Rows from block 5 of the encoder of a small masked image model, named by matrix and row number. Rows with one number belong to one neuron. Each number is 50 + 15 x the weight over its row's rms, rounded and kept within 0 to 99. All counts start at 0. After the name is the row's rms in percent of the matrix's.
After each neuron's rows are labels from the 100 images, of 14848, where the neuron reaches its highest value: "strongest on" is what is common among them. Only what is clearly more common there than usual is listed. The data: stained colorectal tissue patches (NCT-CRC-HE-100K).
# fc1: MLP up (encoder.blocks.5.mlp.fc1.weight, 320x160), inputs 0-79
# fc2: MLP down (encoder.blocks.5.mlp.fc2.weight, 160x320, transposed), outputs 0-79

fc1.292 111:57 64 49 69 45 70 59 35 49 48 36 24 44 60 46 50 62 73 55 47 49 65 23 73 57 74 47 55 38 64 38 27 60 27 50 44 47 16 54 13 74 32 62 48 19 71 59 41 65 41 31 63 60 51 38 55 36 66 66 23 89 72 34 76 71 45 49 44 25 70 60 40 48 53 43 45 47 41 77 36
fc2.292 114:81 24 56 49 49 48 42 66 65 26 47 46 45 83 33 48 56 74 52 46 60 77 42 08 22 62 66 46 36 51 60 22 26 47 72 29 61 61 50 53 69 43 42 50 38 46 39 63 50 49 50 53 68 66 30 72 39 40 83 65 53 67 50 67 51 52 45 32 47 62 68 55 05 41 56 61 54 56 53 86
strongest on: tissue: debris

fc1.10 062:86 48 47 49 52 61 63 49 53 69 58 48 48 83 75 23 33 47 62 51 72 79 58 62 68 65 51 53 67 36 82 42 42 21 40 34 18 29 51 45 59 39 58 28 48 59 61 85 68 69 39 61 29 29 52 27 58 40 39 30 60 22 60 44 34 63 23 48 30 43 53 44 49 60 57 52 60 44 85 30
fc2.10 021:44 54 53 29 85 67 44 51 56 61 38 49 42 33 75 46 35 59 60 37 41 39 56 51 68 55 00 45 64 68 55 29 49 48 65 54 62 36 11 29 22 39 61 60 23 43 44 60 65 45 49 28 62 66 33 34 55 70 31 57 64 48 41 36 37 44 58 60 77 46 54 62 52 76 49 46 18 46 62 32
strongest on: tissue: debris

fc1.208 097:58 45 44 57 56 87 30 36 64 50 56 42 45 43 45 54 51 49 93 65 76 55 48 81 52 41 54 50 64 45 74 34 42 24 45 53 46 61 76 39 69 49 39 59 63 46 60 55 33 54 46 34 52 76 22 41 64 51 43 34 53 80 74 33 37 67 15 75 25 47 20 70 64 62 47 48 54 45 82 32
fc2.208 118:50 51 35 38 74 60 39 52 50 14 38 45 47 68 49 64 38 41 76 64 56 27 28 81 54 65 61 55 18 60 39 43 54 35 21 72 33 60 86 59 37 38 50 41 52 53 26 50 48 27 49 44 31 46 40 71 63 44 33 70 44 62 58 64 38 55 54 30 55 47 36 41 46 32 54 62 41 39 59 56
strongest on: tissue: debris; tissue: lymphocytes

fc1.126 090:46 37 42 77 78 29 51 48 54 42 30 31 36 31 51 81 68 37 46 45 70 43 54 34 49 44 83 42 62 71 32 46 66 53 58 53 45 71 37 54 49 55 58 62 25 19 34 68 65 48 67 42 57 18 71 47 75 74 46 36 57 45 45 62 57 57 45 47 49 38 49 51 59 39 57 51 33 49 56 43
fc2.126 116:40 43 60 38 16 68 31 60 63 52 57 66 63 53 35 48 45 60 39 45 25 55 54 60 67 51 73 59 27 46 43 60 78 66 62 43 59 70 41 50 71 36 39 64 50 50 61 53 32 63 37 44 39 15 60 64 54 39 45 66 48 41 37 58 62 55 28 67 33 59 46 33 50 71 37 49 35 63 23 50
strongest on: tissue: adipose tissue

fc1.70 094:52 66 55 36 43 35 51 35 30 30 20 23 37 55 58 80 54 91 48 58 66 41 73 19 42 58 53 47 27 34 50 56 70 25 45 38 63 22 36 42 48 40 78 45 47 29 48 55 45 33 76 57 67 36 47 47 67 64 53 38 49 55 49 34 49 20 49 59 45 26 43 24 50 23 52 66 58 50 51 48
fc2.70 107:55 62 84 36 09 77 47 65 56 51 37 50 36 34 59 37 22 42 62 46 51 50 57 40 47 60 50 53 73 44 35 58 39 45 60 47 44 61 45 66 61 16 63 60 78 68 33 73 70 46 56 77 63 41 55 48 60 33 74 47 58 44 67 36 23 49 48 54 40 47 69 61 87 31 65 47 37 67 64 55
strongest on: tissue: adipose tissue

fc1.11 098:74 40 43 58 89 52 69 74 52 50 41 37 62 47 36 52 48 67 61 29 07 34 47 50 57 48 59 59 63 57 62 69 23 48 58 44 39 42 58 50 69 65 40 51 53 64 23 64 32 44 46 49 35 42 57 50 10 54 54 28 58 41 42 53 52 25 42 69 52 34 64 87 43 60 54 55 47 35 68 33
fc2.11 099:48 54 37 43 29 51 45 33 73 60 35 63 41 28 58 62 66 49 48 54 75 51 55 39 53 66 58 72 60 66 31 46 55 43 46 54 36 52 56 44 23 70 61 62 28 54 58 46 62 50 61 83 69 40 41 38 88 39 62 63 30 76 51 81 42 58 50 39 62 68 50 26 59 32 53 41 38 61 49 58
strongest on: tissue: debris

fc1.105 119:45 47 23 46 75 60 64 27 29 50 32 58 56 33 41 80 53 49 23 55 66 33 74 50 23 38 69 32 56 64 63 67 44 50 62 59 47 60 50 57 61 59 69 26 22 47 36 58 51 32 62 58 60 46 65 44 68 61 78 50 24 30 54 46 54 47 28 43 44 45 45 51 41 45 52 39 69 74 41 40
fc2.105 115:57 60 47 69 36 52 52 68 74 69 44 37 66 58 31 31 42 49 82 41 57 51 54 70 47 48 60 64 50 77 38 17 39 28 57 64 33 48 78 44 55 54 45 61 88 62 48 45 24 45 34 49 53 12 58 38 57 53 51 20 50 44 63 85 42 54 37 56 22 35 72 57 53 28 63 60 56 22 47 25
strongest on: tissue: adipose tissue

fc1.154 069:72 52 53 46 54 70 42 18 33 38 52 36 36 51 28 38 31 50 58 72 26 80 52 51 60 46 45 33 22 59 51 55 40 58 56 49 80 43 18 56 19 69 45 44 49 83 59 66 47 26 30 57 74 57 40 61 75 31 48 52 66 51 56 41 68 65 47 53 70 52 39 40 81 39 52 52 57 42 51 56
fc2.154 028:36 43 77 33 80 54 67 39 50 55 50 55 37 38 87 48 33 79 58 38 45 39 83 65 71 47 28 51 66 28 53 32 54 23 45 56 43 29 10 39 28 27 58 64 35 70 66 41 51 68 59 46 48 67 35 37 65 52 46 68 50 56 42 47 41 51 51 53 76 56 43 64 45 81 38 41 34 53 54 68
strongest on: tissue: normal colon mucosa

fc1.204 115:45 92 63 73 45 63 62 35 41 27 34 44 51 24 25 27 65 66 73 38 63 59 41 52 44 48 26 39 47 63 48 44 61 49 43 49 58 71 51 03 40 25 41 44 52 73 37 28 61 64 48 49 51 39 38 55 64 68 36 39 41 72 50 56 64 35 37 25 25 77 46 47 73 74 50 30 36 48 49 70
fc2.204 121:47 65 25 31 36 60 53 69 49 34 74 52 56 54 71 54 40 41 37 33 66 30 74 59 63 34 50 43 45 52 54 74 44 69 22 59 78 54 29 49 64 60 42 59 55 33 63 63 51 61 54 39 50 64 62 27 20 33 39 61 26 38 76 60 46 37 76 45 54 35 44 42 53 49 56 46 79 55 55 41
strongest on: tissue: smooth muscle

fc1.130 109:35 64 51 58 59 52 40 19 42 56 69 77 40 21 42 55 41 39 61 92 70 64 24 38 33 36 37 36 43 58 49 47 68 43 56 74 48 26 58 58 52 47 80 53 65 51 30 54 52 51 49 69 24 56 33 41 71 55 37 77 53 38 51 47 74 29 47 56 54 70 33 22 59 26 45 65 38 46 51 79
fc2.130 121:77 34 39 26 55 43 46 48 51 59 66 45 31 62 58 31 47 43 38 59 62 42 37 73 29 42 53 65 84 53 59 32 52 43 01 66 46 34 54 33 43 76 59 47 49 46 40 63 52 35 48 39 48 44 66 39 63 42 71 72 14 98 55 61 58 69 74 35 42 78 58 50 23 71 59 55 70 24 61 53
strongest on: tissue: normal colon mucosa; tissue: mucus

fc1.124 062:44 36 69 54 44 62 59 47 29 43 57 88 31 63 71 70 44 60 71 47 41 59 46 30 66 56 52 60 39 50 60 24 64 39 68 62 31 61 36 27 42 50 61 40 59 44 63 73 64 54 68 42 60 51 58 43 62 40 23 09 31 42 65 54 64 53 52 23 46 39 53 66 38 80 40 83 43 60 92 68
fc2.124 022:65 41 56 32 78 52 55 51 58 63 43 41 39 44 73 50 35 65 52 30 42 42 70 49 57 51 02 17 55 62 71 38 29 45 63 55 44 36 17 29 41 37 52 60 41 47 48 61 67 54 52 46 45 69 44 46 58 74 54 58 56 45 49 32 36 45 64 58 61 35 39 82 75 64 68 34 24 58 69 49
strongest on: tissue: smooth muscle

fc1.223 089:84 51 56 35 43 34 33 60 51 47 29 43 47 31 52 53 78 96 36 41 27 50 53 52 51 26 66 67 40 75 71 45 41 51 51 41 57 34 43 51 82 75 42 40 50 36 44 43 67 52 57 50 60 29 57 37 61 61 74 32 77 28 53 62 34 40 48 61 36 58 39 51 32 48 37 58 72 65 35 32
fc2.223 108:40 52 44 69 48 51 37 34 34 19 69 67 59 49 50 75 40 27 44 63 78 57 24 32 49 48 22 52 69 51 39 45 38 31 31 46 42 67 52 61 66 34 74 85 50 70 37 65 40 31 71 60 47 42 50 55 63 22 27 52 50 65 24 52 55 62 54 31 48 29 59 24 49 36 64 61 41 23 60 71
strongest on: tissue: adipose tissue

fc1.27 095:46 36 57 36 76 62 63 54 53 57 48 50 32 55 47 64 32 37 35 77 62 53 66 44 52 44 71 46 52 54 57 48 64 50 63 44 63 50 75 56 42 55 54 62 24 41 33 55 57 26 54 40 95 62 85 43 49 43 49 59 66 38 24 84 53 41 56 22 18 26 84 36 41 35 70 22 53 49 34 64
fc2.27 094:69 46 38 57 77 49 68 45 51 69 25 72 38 50 41 50 60 54 34 52 65 41 58 60 70 46 45 37 76 60 27 30 56 30 74 66 38 61 38 61 40 70 47 47 17 49 37 44 44 48 49 40 56 45 66 36 31 39 45 53 59 47 26 31 28 51 57 75 32 55 52 61 36 65 39 67 26 54 67 54
strongest on: tissue: adipose tissue

fc1.224 095:47 62 73 41 58 50 42 65 61 52 45 67 52 49 38 61 47 71 24 29 46 33 50 35 55 53 37 38 57 39 81 41 53 33 79 34 59 67 45 43 63 25 61 44 59 67 36 67 38 10 44 61 40 55 24 33 32 41 43 53 63 76 58 63 41 34 27 51 44 75 27 48 51 35 68 38 43 32 48 39
fc2.224 043:27 61 51 47 54 48 49 40 59 63 40 42 38 47 81 25 36 73 49 38 33 65 36 66 66 70 35 11 64 54 79 39 47 40 40 33 53 58 19 37 58 66 73 59 49 47 54 69 61 57 60 30 54 60 19 52 56 67 44 75 66 82 36 51 38 40 61 67 53 61 39 49 61 64 62 28 23 65 47 28
strongest on: tissue: adipose tissue

fc1.305 071:49 61 41 61 57 41 63 66 63 48 44 58 49 35 49 72 57 65 83 19 61 37 42 60 33 71 34 37 49 30 45 01 53 69 88 30 50 29 33 60 54 34 70 56 43 72 53 56 60 67 45 62 32 65 53 34 41 68 56 52 76 49 28 30 55 56 89 14 28 28 15 77 44 70 66 45 42 45 56 47
fc2.305 021:41 63 57 26 71 66 47 48 58 66 31 39 43 45 71 29 34 57 59 33 42 36 77 41 68 56 10 49 62 45 60 17 47 52 66 68 60 46 19 26 39 41 57 66 29 64 52 64 70 36 45 31 59 66 26 44 56 74 33 64 63 49 35 47 55 45 60 57 60 41 52 71 56 66 53 48 26 53 54 37
strongest on: tissue: debris

fc1.122 101:67 93 64 65 56 42 55 28 18 42 36 43 35 55 47 66 63 56 37 78 59 38 34 61 35 45 58 22 58 71 72 50 46 42 39 37 28 71 58 46 47 42 79 55 36 51 09 54 55 29 56 79 32 55 36 14 33 54 73 54 59 64 28 49 51 47 57 39 64 48 50 64 62 53 22 57 38 34 57 42
fc2.122 097:43 52 37 51 39 53 80 73 69 39 54 50 50 45 39 63 36 29 59 39 30 62 60 62 33 71 64 49 55 32 25 70 67 48 63 62 53 86 41 56 72 16 52 53 80 46 36 83 43 44 50 42 45 39 62 40 19 35 58 53 84 47 38 39 36 48 68 61 72 42 52 51 53 74 64 60 69 36 72 99
strongest on: tissue: smooth muscle; tissue: tumour epithelium

fc1.48 079:56 58 50 42 55 33 65 35 38 52 69 47 61 55 25 64 56 56 59 45 46 33 57 43 22 31 13 42 48 22 67 14 13 26 83 34 45 58 31 38 25 55 62 43 64 66 29 52 47 23 34 53 55 60 41 30 52 45 39 51 60 76 39 75 47 39 53 66 81 66 46 38 53 60 63 75 81 47 29 33
fc2.48 030:52 54 81 38 82 66 74 35 50 55 44 40 51 28 78 25 41 45 56 52 34 30 59 33 53 53 30 25 79 50 55 52 48 60 63 47 64 37 05 43 54 48 51 58 53 62 53 44 70 48 49 44 47 50 32 42 36 69 38 80 76 51 28 55 40 34 51 57 66 47 33 59 51 49 83 21 23 67 60 47
strongest on: tissue: adipose tissue

fc1.98 090:52 40 51 50 91 44 31 51 19 68 65 74 51 49 73 45 52 47 24 44 63 48 65 74 53 49 54 32 24 80 30 43 41 46 34 69 67 46 47 36 69 46 67 61 34 58 22 37 74 33 59 47 55 31 43 37 39 52 63 59 53 42 41 44 43 63 53 32 62 67 63 52 54 73 22 61 53 69 43 56
fc2.98 111:29 31 36 72 36 46 50 23 34 71 43 61 56 40 70 71 66 11 31 46 79 67 24 55 42 59 70 14 55 44 34 27 24 18 68 65 28 59 49 34 45 43 52 65 39 20 31 53 60 59 48 46 56 45 56 41 54 55 25 53 58 26 35 40 69 77 50 33 62 49 47 30 48 48 58 58 71 62 56 60
strongest on: tissue: debris